{
  "model": "image flow-matching model",
  "dataset": "regions of photos with short descriptions (Visual Genome)",
  "train_examples": 50862,
  "image_size": 32,
  "horizontal_flip": true,
  "conditioning": "none",
  "arch": "dit",
  "objective": "flow_matching",
  "cond_dim": 128,
  "logit_normal_time": true,
  "norm": "layernorm",
  "hidden_act": "gelu",
  "mlp_ratio": 3,
  "head_dim": 64,
  "fused_qkv": false,
  "qk_norm": false,
  "inner_norm": false,
  "patch_size": [2, 2],
  "layers": 8,
  "width": 192,
  "positions": "learned",
  "optimizer": "muon",
  "muon_scale": "original",
  "learning_rate": 0.0084,
  "momentum": 0.95,
  "nesterov": true,
  "orthogonalizer": "polar_express",
  "adamw_lr_other_params": 0.00085,
  "max_grad_norm": 1.0,
  "max_steps": 40000,
  "batch_size": 128,
  "epochs": 100.7,
  "lr_schedule": "linear",
  "final_lr_fraction": 0.1,
  "warmup_steps": 8000,
  "weight_decay": 0.009,
  "adamw_weight_decay_other_params": 0.01
}
Rows from block 2, named by matrix and row number. Each number is 128 + 24 x the weight over its row's rms, rounded and kept within 0 to 255. All counts start at 0. Numbers have three digits each. After the name is the row's rms in percent of the matrix's.
# ada: adaLN modulation (shift, scale and gate of each sublayer stacked) (model.blocks.2.ada.weight, 1152x128), inputs 0-42
ada.453 075:102124139126113117113124130115084178105132142114140108127108164113145114113146146163149146141105156161133139111120146124133112139
ada.454 088:128122140130168128125118157144107117119130101170166108110136122193129131136108114090129133136089161131131095095103133090154139116
ada.455 053:142144149151161141162156135153133134066147106147148146158153118127152108159165078131149137080094164146125125135134145088131125117
ada.456 104:113083148129101129097117139139142077130131124140130133119124117112147140118139105168140168150126150121105140109123157102107128146
ada.457 079:140132140097126114097134155119127174106131094131125168161125125178124102123129105124120119100105145130122167144175126139144144144
ada.458 078:110146126147115137140136138105145133099127119127091146142166124111166119139134155133149122157140125150174128133103146106117123166
ada.459 064:112126117112131099087146168148144138145153120099148105129140126114093141188115155153098142075078143130124160140110130173115120095
ada.460 092:132117131120133141132128105136154081145145112076179159156115089117095119154134168100136122105095109119109142143122153158130130148
ada.461 063:135131134133158114122105133130117091117139154159128118085104154126094127119143114116106162143118133149169109056114152140104161145
ada.462 092:166112100147128134147118106104124057109092149140109072135150144143086168096127116111130159107108137139109145142159131164127098117
ada.463 090:125094122142070135158165162083162187124127134109126129140113140104147131127145151119132160159120155159085100124103094101182132127
ada.464 095:104112132168118133134124137074115116098118107134142145146130133115123133107153148144138103118083107149123148152118109155135107130
ada.465 088:139114128108140151132114160125150143110098114143130142122106126114129133129141168102168158104223129120130154161115131112122107137
ada.466 085:156151113130172126156160164099190088124082150156090156121101142154164124143124129118116102104115147119123136163099118135123167107
ada.467 088:133138133129178126144065094148125121156131115106108115112094112144118147151130127133123118127145166120075107110118124117132105155
ada.468 077:157130125153104143119132153101114151114114136130123140138139121152148169185127147130158135145136150125074114148074110144134112154
ada.469 088:108124099113123076118133138125094207085150099125129098117141142120167122112120138106134109124183125121126130118153113114125157134
ada.470 097:106157145134112135119112110128141116125104115152146129141175070155133149136104137105167117144200094127123122131123215133185117144
ada.471 101:141117108170122132107138108132113138144118155136105117092121143147128099130156137138119130094125126163128127144132126100130131141
ada.472 084:109098153128104119100118112120142078141129135110145113124128140158145116130162124117115105119146168132108107129148143145100106190
ada.473 077:176092122108155133111137106159142093111114126148141116157144115119102138152115124144157107160183093123117107073118132156128136102
ada.474 092:156114135097124126118137129130145106136156165153108146090163078126145144129105106091108095107073119101139172139117098132147137123
ada.475 100:087132119137129128164179110089122149120129113112108103099124113120161113137140131129136102137174163116195123143111114116151138140
ada.476 078:114080126139158116156109129158095064153155159137115118121107128126122121127129148098146125128069124132155163138138120112138147122
ada.477 063:127133117124143134135073089162102107144122137128116143138153138138140108133151126128147130138058170097134136104151214122141138123
ada.478 048:125098092128133108142142151153104143092109125113110158111094114154141105111104144098099121186143098100140123141174137136111133091
ada.479 091:144116146129106110082078135127107133153129178145114109109119140117133115150164114102089117127098069108152133110163101124122109122
ada.480 104:134108122116104139110134147125114141151133119127168113136135128137120110185078109127138118118045154103113118105157114117110126113
ada.481 077:097118129159118127097162144150114111112149148133116113105119146107079106109174124094138148120118144107173137113101117126112157087
ada.482 030:147165108136109145124127115094124137132122134168147149124121137111121098136111133155106132147136149147103140140144117145126128147
ada.483 091:135130137149135128128156168107192075134103127122119146141163098144141160166108145136121169139145111179150127135159145152134133157
ada.484 065:155126153083129140110141138102111127164127156107096139131096170114161135132149164149124179142174156173146142146111111132086143167
ada.485 098:139125116136133118114139109092137103105155135117101135128103144138145138130138082103142120149155132114075097142143159185127107124
ada.486 094:116099122155146121128118134147112187139135164135115122095101123127132145129140121133059102121117082114125133161109109128122139090
ada.487 086:095150154135144147133163120110147149083143127138122153101121138101167138115131125123119175152150163121116132100098134107135125101
ada.488 095:134123145139121102105134131150082161091133196115103150135058128107182115139152176123163175140134132107127139150111131126090138129
ada.489 099:136132111152140125113079103137099115127103119109168143148134126139100149157120134101124134136085128071106131119103120160123096129
ada.490 097:179091118127104159160155153126100139118128147125141129118106119131116105117095131125122086108082138154136151170132109133148137131
ada.491 087:171148113122114114126107143110136110131158126116125098145126138150169096111133120115110121128139138138155126107098109140125118133
ada.492 063:118131145163105153130137148167114148106143116107148109140170121101116120107161161134143168113101157089169082090137115103105127104
ada.493 083:166121117161136140165131099146133068115136134135135108160095103161110108167139111100116116097123123101146145126107155122133126143
ada.494 100:164135127150114138114132142131120110127119149117103158121103137110148117116144061123111139117149102145081103107111087164131107143
ada.495 085:100101133093123130160119122141133135146128120126146090109116154122118111089112134135116132131115143097135149162128163062112137184
ada.496 089:148096084126101143121136113136143069073191102129152113121156149142069127124123133110185139109075101137153084153145136133132100105
ada.497 093:136119136127144132147139134132110067096132106111136111158134129136096128130145120113107102157044106116127109134121135165087157141
ada.498 099:104159148165138125114112129140107179103103138109123120117066142137134131145138126128147120129129126120151126086115120110102111120
ada.499 090:123128107145096124115121125153134152107134109112098125129124119089151181125107134147144150141183141162153187099107131118120145124
ada.500 071:125093190125084100106114125151137108118130164154104152134123129122072147105113109076152180136060125135125116115113106113113113125
ada.501 088:120111116151113144119128094125126126084134112118121098120135158138086136131095118115117150118150125109151110121147086141130106123
ada.502 093:145129150169144123137153129143115182107139143147118128121114142096178107131131106117139140146093101144116163155123103076133120142
ada.503 065:100117124091115095143150126130152206153134121121121141173138150182161109165078138109156138106190088131119128133132093109112119138
ada.504 095:099116112099122141119135120114119172115154139133144103125105146118129128162119098127115160138071094119131163142151097126139118135
ada.505 099:116132152138096124124126151099139151132133156095139123151143132152094115101141127150108158108076094170184122135138114126146150165
ada.506 089:123135178095120141130137074137155160141139150153110155125146145117140147120126119146094154126196160110102117115125115177126158102
ada.507 077:145134105127102098124109124127171167136138140110116170165060160123118130127105095174108137134168097140128129136150103084131098082
ada.508 107:122119165110148150145142108119134072152120090127173156149135151138118132160125140134147138111120142121124137152135169134122118141
ada.509 057:085160175158129121141144153101135137126127145133122136164169127129085153116117111141107171102136136100131154095142091117152099188
ada.510 111:108131138109123135109125146161101069126105138112134117163196122121172122152134179105127164145199151127144141098123140149104105109
ada.511 101:127107122144119119117163108113142154128116139097137128106139137122166143110097130144103131134178111133191106150091153116117158144
ada.512 076:159112132113141139148163140132131159127124086135121139123069132153119135135112151136129134134109113145141100151121123090138121139
ada.513 103:141160139136143128117131107110148116140106131073105163089144141121167111126119108146120120134089129154128132146116094093125141149
ada.514 099:105098093086105140139086128130124125158142143123153098134112153127121111129092160146151125122089128117139113122131104141119142114
ada.515 084:127094160144129131110150130127103085131117135147160167093111137149138137122159181099148091154109105133101127158147113097141065133
ada.516 084:083116138142124153108112112109096086104150121126127117140157110168118115166107107131167128138151134116133139086088083135128123091
ada.517 096:138147131120117142154170113127149007135105133135124143125121121139117175128134121141115147107175124164128119140131124109161148102
ada.518 087:156138139126125130146112111155146145144166121149135129158188105132118113145145116150145109142125171102060113139119126135117118129
ada.519 099:117145114136121146142116111100098179121150094098127167122129103132147144108091125101147127132090142129137130170129123138120075113
ada.520 091:128130132148128106133101115149119112109093142114142126105093102091153147126162122135122146126177117086119133129148108112136099116
ada.521 108:117168142139145147124123124138094192132119109107131136177160158097108143144100176136115135105121116118108149147130143137137153157
ada.522 068:133137167157131095140127127129164173157145129154115134134126107133099122137144039115188153119117097130104119157118107133162142100
ada.523 142:149125115132112127138113131164127153130127133117118117102066141120124112091116126124110135109094123142121132137133116107123130134
ada.524 094:128161105128123131127130123120070085143124123124155089129173162113098112142098123137146124095114116112102128112145201149117117152
ada.525 087:136154111135151129140120158108111160138103149084143146160158141144107109134128183091163108132184140130154117133174144122120119137
ada.526 077:151130161164114103131101114179122089123092127154100135163136152123138137115139129127130127139166162062094134100140128116138104135
ada.527 083:135165131120109113120169143135101177142124138189140101109100123121166122092142089149130152101172148132125153162139093135118142106
ada.528 072:108127110142115118095141130146078116135111086126150162157138103105129130128152089128156119112161183174152130123111162145129128135
ada.529 102:111105158111116130121110100119111158164148122136138126126097130150132140133141134121092128138065159142137133115142143117129168105
ada.530 106:104178127132156130152169140093143182108120100130137152121136109100193175150105104141134120197150142129122122147115101099145131103
ada.531 120:165122119113091133127110164115158124150136125135113136129175132127109152120139153095129145144204117120130129127130124132140111113
ada.532 098:137122135149133130126131102080102132152165144152122127124109168120084128089150110129109127097019130128141109115116120099135106147
ada.533 149:127111139150150126146127115153137201130128145146104113105089131148115138108110104128101121131075121117141157128127139118126124111
ada.534 082:157105134161095106156111127138159197146150166118162107116136086132111121104122112138160156165155158108131134136153182159137127138
ada.535 083:117097097112115118162119151121138093133131147162130100125205147124132113129113161121150161126208084100128118096152112102103120134
ada.536 073:108106145146175153119136130106095177154119141135090115141155080108117130119121152124143100129152118150102123160139174155107122155
ada.537 069:157105129168145118119108142141175115109091134143158122150164115151121136130145116158147183153172132097102116106122109117135124066
ada.538 097:121158159158167109139109118146132148123100116131140137121158122127115110148129109119149136133144135139099122117150149146123127120
ada.539 092:129161124084137086115103116144172065129128146126116147129125085143124129155134102101132169131167151116114127106112158164125171094
ada.540 088:114118129133130111126104136091105075148123125102141101191198098150087118161121157107126144128129113092112118098140139160109119166
ada.541 066:191137115110140093089119137126132103099091161119148159191176130121135113125113123104116164132102085140093144161120122178102133110
ada.542 090:125140110084090118117122088135143055138118098115123149166167165145120175135108130154122123119086104128081119113107104150126091137
ada.543 093:122167133149122116144132082091084112166143135132133140128063088091154094127134104135108099127095157140150152150143092119105167143
ada.544 081:091145148149099139110101113112140058144125185144114156108095138119090130130116102141158123176181109157127104087142110149144146140
ada.545 092:114127111114162131101139137098114106118105148090112156112099150147114101148151151108153135131172119149154104127098181153131121126
ada.546 080:150140167139096157133114123143115099144157132100109158131135129149105136104106089124160149101141148134127134119133113098139146109
ada.547 080:114105082130126137128125108165084127146119182124100104107084108133153144099148147105124106121182163153129123144133163138136116124
ada.548 083:145127168124121195111159128136116090149149115134105140126116139172150143139104125130161136120152130102139094109133104120168150119
ada.549 090:106101132083137163121175123165160129098086142118115100128151131150124124158190125120142114128108155130124121124139145124113145106
ada.550 081:110131114130119139111114106079110113133142114131122144158150097119105113123113118169142115105166131136134179050167145164152106162
ada.551 104:135091121124114166099122097168164129132119123096130126110090089114148137131113148115133111143154132150148137136141105106107105097
ada.552 073:140141087162172144169164099143114117097142117152117145178159146127106129144120148145133120123151164117109129095165123147124152114
ada.553 084:117147151117127168147144135101110210124113114101179137104084181117141132118149131145124115100137163136138134133138125117127131136
ada.554 085:145113122146162123164140166099127115143092104117120138113117144132124136127087155123123116098127158099171108121141137113104100108
ada.555 084:114079126149156137119152136164135158158110129113160096093076108141157134127148149121175130165175113138143140139138119066102159116
ada.556 075:109100114112095109134164141101171133120109136127164148146150129131181114101137141120146131125171154155150126123114096129106125117
ada.557 102:161107155163122140144096132113130113112145129138144126121099131120163124092135120108103107128028150156104136155137109134135123121
ada.558 085:138100098139116128126108103109130088154129121146099132108084109100130137152126115168107103102089082140112114174167119142145097116
ada.559 113:129127129100170115129122130112163127131137092154106116126155129150167115143098132100140100129183134114118129162137162139114118125
ada.560 082:144142161139116130133091151134127174145107141135146124142125160139127114089133160109070095077111110141116082096104142157114127119
ada.561 083:176114126117164123096092125137117167150115143107141157128144133146040117133106148106100075127116126122098139084126126091137147137
ada.562 054:091145160154125138127094104154100185118070114117159133146134118132136123144129112130144139145141188135101132194160114163090131142
ada.563 094:136176137153142110099100116080128157083120094130113170094133150162098118139117090137132146120083119119096119133092124125128130129
ada.564 085:106123161153116140138187135122125184122144160125142118109067113117166103142163163148119138097102138169159102135118110138135115108
ada.565 084:164123124147148127140128098149138164169141155105115113145161147169114127128123123115113157096079110141125138154151124184155115114
ada.566 078:106136128163142088160148103130129115151140107153108137110086142104112142147090131136104115127127107138158137152096110086149134131
ada.567 081:143104140137160109100095166120154119113128112102131159121164129094124127115134137137112124152138205137117127112180151139105106157
ada.568 088:110124074159130122114097133138109158130143140136107115112104137099132119115128150143116136113134091137137157124147160114117127165
ada.569 102:112125130122106141146164103085167133102115153145132114110114170108133096099108121162096127137088073121097125136130125147122134167
ada.570 075:136106167107171126113150169116119151143150155126142149124178106157166112103120134107148157129152137096130149118126139164132186155
ada.571 084:115134157094103133155108102075108139155139143144128117172154129152147120146108157129092102081149154148107144162137084131156097144
ada.572 090:170138108110182163148146124126149175173154105143122135153131152117139151128122096092128087125088159160153104113126137153124138137
ada.573 090:155123137136127131098118153123092091119132093112152098138153109159116153165139175127096137128109139131129163126121150114133099096
ada.574 114:144137110115128115105093128142156160130133125119130148132136133124095138153158097120152129130137112124112132146140139147157115137
ada.575 069:120131113116147140132110106132140072128158159136118114066077149128123116085152134116137116106124131142131143089157139123117119133
ada.576 089:134153143092110122149115135090132211109123108140093140123161125140102116140123106118130127131131133100106146130144129151124135124
ada.577 116:126116118101094145121143122134135045142124123141140091122122105135106125129124114103133129115236137129118122114145114117114100132
ada.578 096:161119127136138143108102115113113186121108124116137141116173143158222147112162147139141137132155105127123115164129141102130135159
ada.579 132:141130127111150127121108146162129156159120116134106123119098113117092116111133124110141129151140143111137142102127153141088139151
ada.580 096:116104105154112135130119125170098155113128102115147162178214104145126142126136143163108164140087110117102169170119120139140098127
ada.581 111:143148133105111110179150147138173187166121109135132124109113120131137136144085109139136111131163110119123117152115154133162131132
ada.582 106:102159166159108116134141147133116146130128155130166121113121129138147149149133107158128156118104109162169120123134118150154116130
ada.583 113:087120122149135138157157158090101108123148087147139152075118130120146103094140107126136171116168101156145111108107131098078138092
ada.584 093:148100133129149123141114104106142109097142168106122148125094102104135175131135157104125116120134142145119112121163119117137102153
ada.585 107:162140144106113162144114108137119102114162149114121154143124096133096152103128122135118120099164121137117120142137135112154149185
ada.586 108:078114132130144111123112122158107139107132141144116125133144132106075095142132114106111151155109141111124128107128131138103140113
ada.587 096:145122122120122088129151116088124138117140151120162113152144122107142121126123116109103102125110109095137174098119105128161139110
ada.588 125:096132133134127118113098123157088142127147136113147117132099117133112106136144136125146139114142090105135132108131126139113140143
ada.589 104:118141102133137125118147137130131157111146110137179140180159124126081124144116162117109138113105159139138124135105084109099114123
ada.590 098:124126115119103106145137103132112177128172148136113095136110152127111082083125166102126159143128081091152094095130090096130127174
ada.591 108:122155142155120133161134149156126161153115142132090122129104129117121129113135145138145136099036074113140133157130164133134103160
ada.592 100:130112133120121123107126156100089152092123158133135139105124111117161130150139107095123145162180132106141109143106157144108157140
ada.593 106:162165095141112130144090134132149110157108135109128137161127147137167154172138150163143116135122072110137141181123126124121136122
ada.594 087:168113093143124127136134137092150157130120170131122145124080084133133114111120138105139122107049153117111154106103163115140128150
ada.595 110:141092118094136129165107135120126103156123120153108138117083138155131161085100128102130116146189135161124122185103115122148092154
ada.596 095:106100128101146119096101123140137169102156150123143148126114104129124148184131152139076110097073165177110126088121155154095103118
ada.597 087:168120130121144114132141083156079119113171147136156197156122136135091109111153162141158155102146139104184166134167109107099105138
ada.598 108:121120119125100116149107095116167198170115115116099129140113125099142166139126152131140118127117111124090111165107117110146114090
ada.599 119:143105102130139143127154128107116072138153114142119116141129113146157120093105152094121122122126143150169124185146099109128119115
ada.600 097:154125137124105136102104126090083077104112124142105120089142139101143122116123122109165121139169135132165124114143160128114125126
ada.601 112:147160105142157120148120128148113195140145117124132154133118106142130167154111140141104134134166098129095099168099171096115116115
ada.602 089:108165133144149113152077074166092148150145107145122150123119110110075124096106144130124164106120147165133123132098118114060119157
ada.603 112:173123110159155125136095123152139194110112119094139125106136126151120109145122127135128102110163126127103122139137119146124132151
ada.604 091:130135134144123112117120164123122123136167141124101135103111143129170112154123143151125131118135141142139123138161091116137110131
ada.605 106:121134131136127159111140104109139114088136110150109122136150134100151142207119136138160092140164142125110101153107120138100143158
ada.606 107:102134131119123097099103146119109175109158123159143148126098138130121139104131097141145176091086143121163151131148109117121105106
ada.607 092:126179110133145120149162125120113110114092120135132138154168123112125128141116073136116163073152120112126105111119155101122116109
ada.608 091:127158109103130132153133143103180113151121149113123141132117141125129145061101096142164158163130167142141139191150084150150151111
ada.609 095:162153134138115104137130145132152157075123113100134129100098156125095111135143124134166130112073139084100134137144144127144156121
ada.610 102:118114131134150142106100130151135146116163118169127123108127103108058110131127120106096096089115130131162170124097108130125105145
ada.611 103:082144157143117155112145114125101156140123155160107128112134185153097103093150153126150103127097126110100113170125140101141136152
ada.612 100:095144153131123156108127097106099075098139164150100114105120121144104125101124129151089128135083155107123166109123132117111162109
ada.613 093:136162117114135122123170110102115070093115134153120155097091095109106152152165130101152099154160130131144107165121123054150080104
ada.614 092:137150128131143144102125133158127145111127152140135100122085184121147100073146132106161146114058110147148084072152089105121163162
ada.615 103:129146133169107103116096116110154178107145121125146151130127110107148103153121120152102110152102138154127135172125138123150122084
ada.616 091:149134144134147147161142131119137140126094133097123104123127136144121130156099162127133120126131147137145118115136122133111157181
ada.617 105:152142123127113103140099112158131123115146153089179128141132150136151107130146121136152128105067098131130102155097085110124102075
ada.618 106:096136140157149118105135149137121187127171117134103112117160112154103105127131139116119094164123115109129163124128137127093131103
ada.619 098:133149134179077106142164101095171072129118086139123143090095114103126137119098104124114145150090129131158136115154093108125163119
ada.620 104:126118112125122137139161131130143118163112071144140133102127144138162168175110148160139138100114173115136115092104113181106158149
ada.621 131:151145128101092139119149117105163075137136121145137146100160088124150132121133139155136143145107132148130104132136118102126125121
ada.622 106:105154153121119135135093110198113137166092109147138111141106116126080117106134139108147151126168146130103155147150123169133109119
ada.623 098:128136155155162117114160140126143089144138147143141102124097102098154115072135124130117099151085088103087153115142092116124128128
ada.624 098:103084169114094142114108131137142093143127140137095129095076113111110140070116139154113125117128092079115104123088139091161153133
ada.625 091:118143103113103174144131136120134049125120123137174146129063186133089130132112113119153083128125128119115114141151089099123153124
ada.626 136:153115136142134127134115083110152149121131122140146109095134160116141134130151136178120141105141127153141129139117149129157138130
ada.627 108:123123144093114126173127097173147168171170124137141125136115173165143112093149119138138127092079139106114122167142086116123123126
ada.628 092:136113084131102163123150109120122144179155125129105124133116203086110091080151150118109128123142116075128122114134148125126111121
ada.629 084:127078165136136081156115117131153127101111119137154129144114107149133143148131098150109128108099111110143127126137128135130104119
ada.630 121:158138069126141102147147090130154073139136158119125155135127114142141125126130135115121140132117129128127124130146153108160148129
ada.631 093:137107169152126139156116107119131139124107108160076158131159112156114135139153133173101180098172179139124126178126166088135088120
ada.632 081:101161152137147117126142135128078162152107134149112116119163114138134092136127132136115150101114114147116115105144118120142128135
ada.633 096:138195162111136120116102102118129086104110134119082149132110148143112142100129118115148112133130160144167118145159139142138150165
ada.634 098:139152107140165134113110141136136167148109120118118159129145110149158118117102138113115112133111119131102082144085100101140133113
ada.635 094:084157137138128146099163163104149207120085138149161116120127150156114099117135120169104143150150142138139120116143103113129119079
ada.636 111:112097118116161158126125115110124071158158130132124120163098141126072118149121152146144119169096126119140165076081114121130127124
ada.637 098:125130096104133131132117132160128051116152141132130153129103120104110143114133136095115115130046152162119149101152132147102138181
ada.638 116:168077123122126088128143115166155058125134145155116095126138145125151152157120145129153131127190114152122128177153122114157141172
ada.639 112:149119116139123142126137098108155141138132105126104169135129143132144111158140154116116113153082116127031119160118119094153105142
ada.640 105:160167126115135150125155121090107138149145161155171135113117109131176149098124109142139166112138121144141131148147147183124163108
ada.641 090:116156128120157110118132140121114096090110176051151156144104164153102139088110124151169099106099108137158188153123157124121123152
ada.642 100:078133117115125132147132141096119120131135115124127150121126174113138147142121138162155137105149112089101170130143069136094110144
ada.643 090:129126159121149113124124124125151172135119118123120112123099158097119152097106126104150138111048135104154142112118118095098131091
ada.644 121:118102140130125073130163119110116151122127133127121148118116125103155122128134115150111125113105103147126144160121143155138110147
ada.645 107:138108167126142134105141129121078169146123084124122102164157083115119130141108171109103130123189136129088113128130142099115131139
ada.646 110:093140100162108095129144104080145120146162156110131113125118140130127081131096138173130106113063127143181130095102152126119137132
ada.647 108:128108118139179132145112148172133102114115113104144147118132113159109131109141159140121137125136111099097114143111082134139102123
ada.648 096:109111131103137096140131130143122153142141104149106114102068142135110099093114149148144154142160122114115127126105108141118143129
ada.649 124:141139143149133116115112145128084192141139092152133134124114141140155121145117152161155115105060125110140111159113133142125127126
ada.650 103:150117101108113141105103162132132173134100124085155136166181114110115171117132144155142109105157127142113180120116129100112143120
ada.651 107:177141132154089164122147112122178173129126126125143161107151134124161091113108128126137132113141113114117105137096146107129125102
ada.652 107:100126153156101114084113118148120164127090132149104142147124120132125106123147121120109119125096156133146096167097099104128142143
ada.653 088:123072098174135105152116164110129129103084130148076168109113135094125115124142119110119094108138088140125124146129153129142089121
ada.654 098:135141114141137140101144147212151140114107115104096157152108123144131125128135109093136135147176089083115144107141138123121151121
ada.655 100:173118155102167165116071115142120143122137128105129124124098090138105144147161113095116122129099118115100090183135126168135113143
ada.656 105:141114081118166136101152099087182091121118110111126146142116071077126139121114103142134140152150126137112108138111154119159131089
ada.657 100:160133159145099113157117103097136166112137138131107153074112132149145144139143085125129135081096114121124091108114159117136122138
ada.658 108:101138110154144149121090109113104168118149180107178130135126135132142141105098135139131118117109146109135173139135090119136136125
ada.659 093:161136084112120140143076104153127132138109113111149111117076139113141152086118156117114125142171105156078142115092129112146130115
ada.660 092:124159150122079120116122172133176054126147130134133128160133129116100119102123115133144117114195132081095137078122110144142126140
ada.661 098:093117156105145103120132138110086131149132117140128112090200135135119130158141129104080100176079120111142138122163144137144175057
ada.662 087:128153137163078099111121123164152110104119140127126134135116107108164087101179139143131139123137120118115166143116159141077151145
ada.663 095:115154142134104141134099129065106101118134118099129126109135137127143112138139118086150141140067117163149127160154099105124096137
ada.664 088:187129112141137101146127127175145106129120132085112129136155124132141156088157102109120100123142113161130123117127110083111139147
ada.665 103:123100119113152136100138117156129115113098148130112086125063114159066133134149136134148132119164159098134130108130134126124116112
ada.666 091:107153145149157141113111160176097138120111132189125049102130102103100118129128121075084140136070166126112123108120116113153117151
ada.667 106:120140110128129132133131087151155102110114133146142095135155112094110112128126141134105112110067084122104135150151164111138142112
ada.668 085:172140118126116092137123157141144188104142158120124113140100186154112128132102138107093139119056100157143151127129143131146155100
ada.669 102:142146092143143115101096125153130141102137121105133169162168103115126117157148160151087104136100114122093124091102119103131134146
ada.670 099:146206117124094107129169130115168141128125118149133143112122181132125152115142078134148154139119116146136090166132139162129113111
ada.671 111:162139095164118156116125143162131169114124157123137160137096114130147096103134121136132108114145110127164147114101092117119164121
ada.672 111:130107124106100127128125113143131137110133161138125126125136154154108129164140131111108156135168093148107155102154141095141144164
ada.673 090:106151142136137145103158117174157103123116145158091153124119143151100129105130137142146151151125128106130092136103156108167145128
ada.674 095:123116100115102175120121123138149109129154144112150158125146097123073156176151121122117146115194102095100120161119110136118119110
ada.675 128:119118122122109134109099099145123105110114130109114140105155130119081123156130123125123131147127125121133113113144137127112106091
ada.676 125:122128105154119105113149127088138149122150137105072151142148108103154093105110131150139109132086109138104146133111175127173115123
ada.677 118:117111138131149146089146127160088122142128124127118072117139150110106117125119115114126137124122145112142148087118108120097129139
ada.678 096:082137151150142128134125115087111243137133150113163156128154153144130132108140159149124153099145112125140126159125124189120130102
ada.679 094:123117105099093155092146138151100189110107143107135105135116140153155166113167133135099112140091142150157125122143149118126153147
ada.680 108:155119092140114098121139133134140134140117147089133124107120132162170128104147139140144126099101171118093120139124122109154121140
ada.681 099:133167105087099158110130103117128104147125153123133113133071157131135143125138169165102148152058121115112134135126106163128136146
ada.682 103:157108131109097102123110156123137133093119127102130144119126135109169122138123110135115127123119100170120109190151142156143139179
ada.683 094:160144131097130127113137124171103139172116140137163141154178141130148114141129126107092157128149134112114133162150136121147138132
ada.684 090:151129180122106109156107158084124130103172142167127128153127134152122143134137105176127108130149145155105128184138144169144100153
ada.685 116:111119100139149128105157140146189152118120093095128148135128133150154133111108153098142163111239129108110123163128123115121118147
ada.686 109:150126123105131130119130122147155176121101138144122154143101112130154127097115146102149113129152108129139136130119126142135121122
ada.687 100:133176138135153144123125129134133121119159138147129114123176129127117121133146109133140113101154103118126110103125084110147124092
ada.688 101:127133138161146135103171077120134094123089093155168131141152147139162178133155108144107140129170136125112110147106126140141131116
ada.689 082:168126131121122099143094147119125138092129074133102112125106150083129128149146112105126115126064147144143067107135100098108103147
ada.690 104:080126109150147108173157122131119148125127123163173144076185131126174099134120149134122128144136133086131119130128113106168140088
ada.691 095:125119122150138153110076121188064086140137126090141101139132115184105139117121158099131094119145125098096117106146101132103139105
ada.692 084:120113065106104135160104144140144156126108118132104143112157150128164137139129093139134087146140152101158175138124083142113104133
ada.693 101:103183113122134122118135135159088134116089105121129128117117151125121107143154146136159099110189108055127120093132119153110098142
ada.694 091:086116116134143103118146124079113143078104141121125152096109146133144093118155122095108134153062120151117142137119092120141143165
ada.695 114:103118112097162130124096116143136137146139123145128144130135144102069088118136151158128158105169114110123092095139130133158118090
ada.696 127:103131148137141121117145137127130124072150129153127125112072112150124131102117136123107121120172140097107100127127139104140104115
ada.697 096:152146116105076142156133135159126167143114163095154133162160161119095106126136143148137111108074126154102160142139131123140131171
ada.698 088:121105121137161142103112130098121113134109145122134097125197122123121131087151163120092102167127141129091127086134114140112140154
ada.699 103:121128099174144146115104109128105107128133095128140122096150125162133109178122155135094121122130142150149105127146124109153113130
ada.700 095:131152090131149131120125144081113181127159118130169123142168127132145104136117107135119117132141139132146110114122170130127131107
ada.701 094:102158122114165111125185169145104090112111101146107120115142129131128151111140105124162142146155158122141131107123090123089146159
ada.702 102:177151095133136154120087118118148184147120116112121152100161075125142115132142114145143164088123120157150121131137130124163089099
ada.703 101:172129134157109110146141090107130180152091085141143127176169121160137172148151112109158122138088138146169121106125139137130126077
ada.704 098:138133149096119132132136121113076082091097125163154142132088084143119134107151108094144102129091131134170158148129128140115085135
ada.705 100:111127122104160078161158140154164131157117143125126145086136152154126101119114150134130129128101116126141152160151115161138089103
ada.706 087:121191124095109134118153109107146158157130124143162120124128158148146140153116117107101140126123154141161138158114162115157118150
ada.707 107:114145119117127108125148138130132122140112143124161093087115148119076134073143127103152140121179184167184145082138126114097137134
ada.708 104:113134106125124102120127129112148123149106122082135144126095139142132136114105109140105136131193137105118131172101104149148137167
ada.709 094:129122082128152121128117168133120101144128122100131131134168102150157142169131134106123104173136083206123130104166150140093133143
ada.710 101:125125133142113139121099129116154115153134120123121124112092085131166103107113169135135091120080131148135145102115105127103130107
ada.711 098:136106114122152141153158117099111200136137119137155089109167120115190136147106128153109130099130140157109117170105185113156129145
ada.712 096:130129195178131132154108127170143137140140120150116154124089123150131161122100111154174125104084132130142128113156104111153111134
ada.713 094:102118169163119152093146157107142058107141129135120160071142141130143129148148132111128130137101127146116130115148116121149129094
ada.714 089:156142127154097103130111140112134119157129106118163122133159144150109105128105138127134156129058105096071113162104142148078098122
ada.715 076:113131118122089148114128135119126035117137109136154128129141095149089115160128105123136126155139134071102107085112164150098112088
ada.716 090:125142179164179132156131146155131094137121168159084143094128139083115155119172140132136153151092113124123161126143121114118126136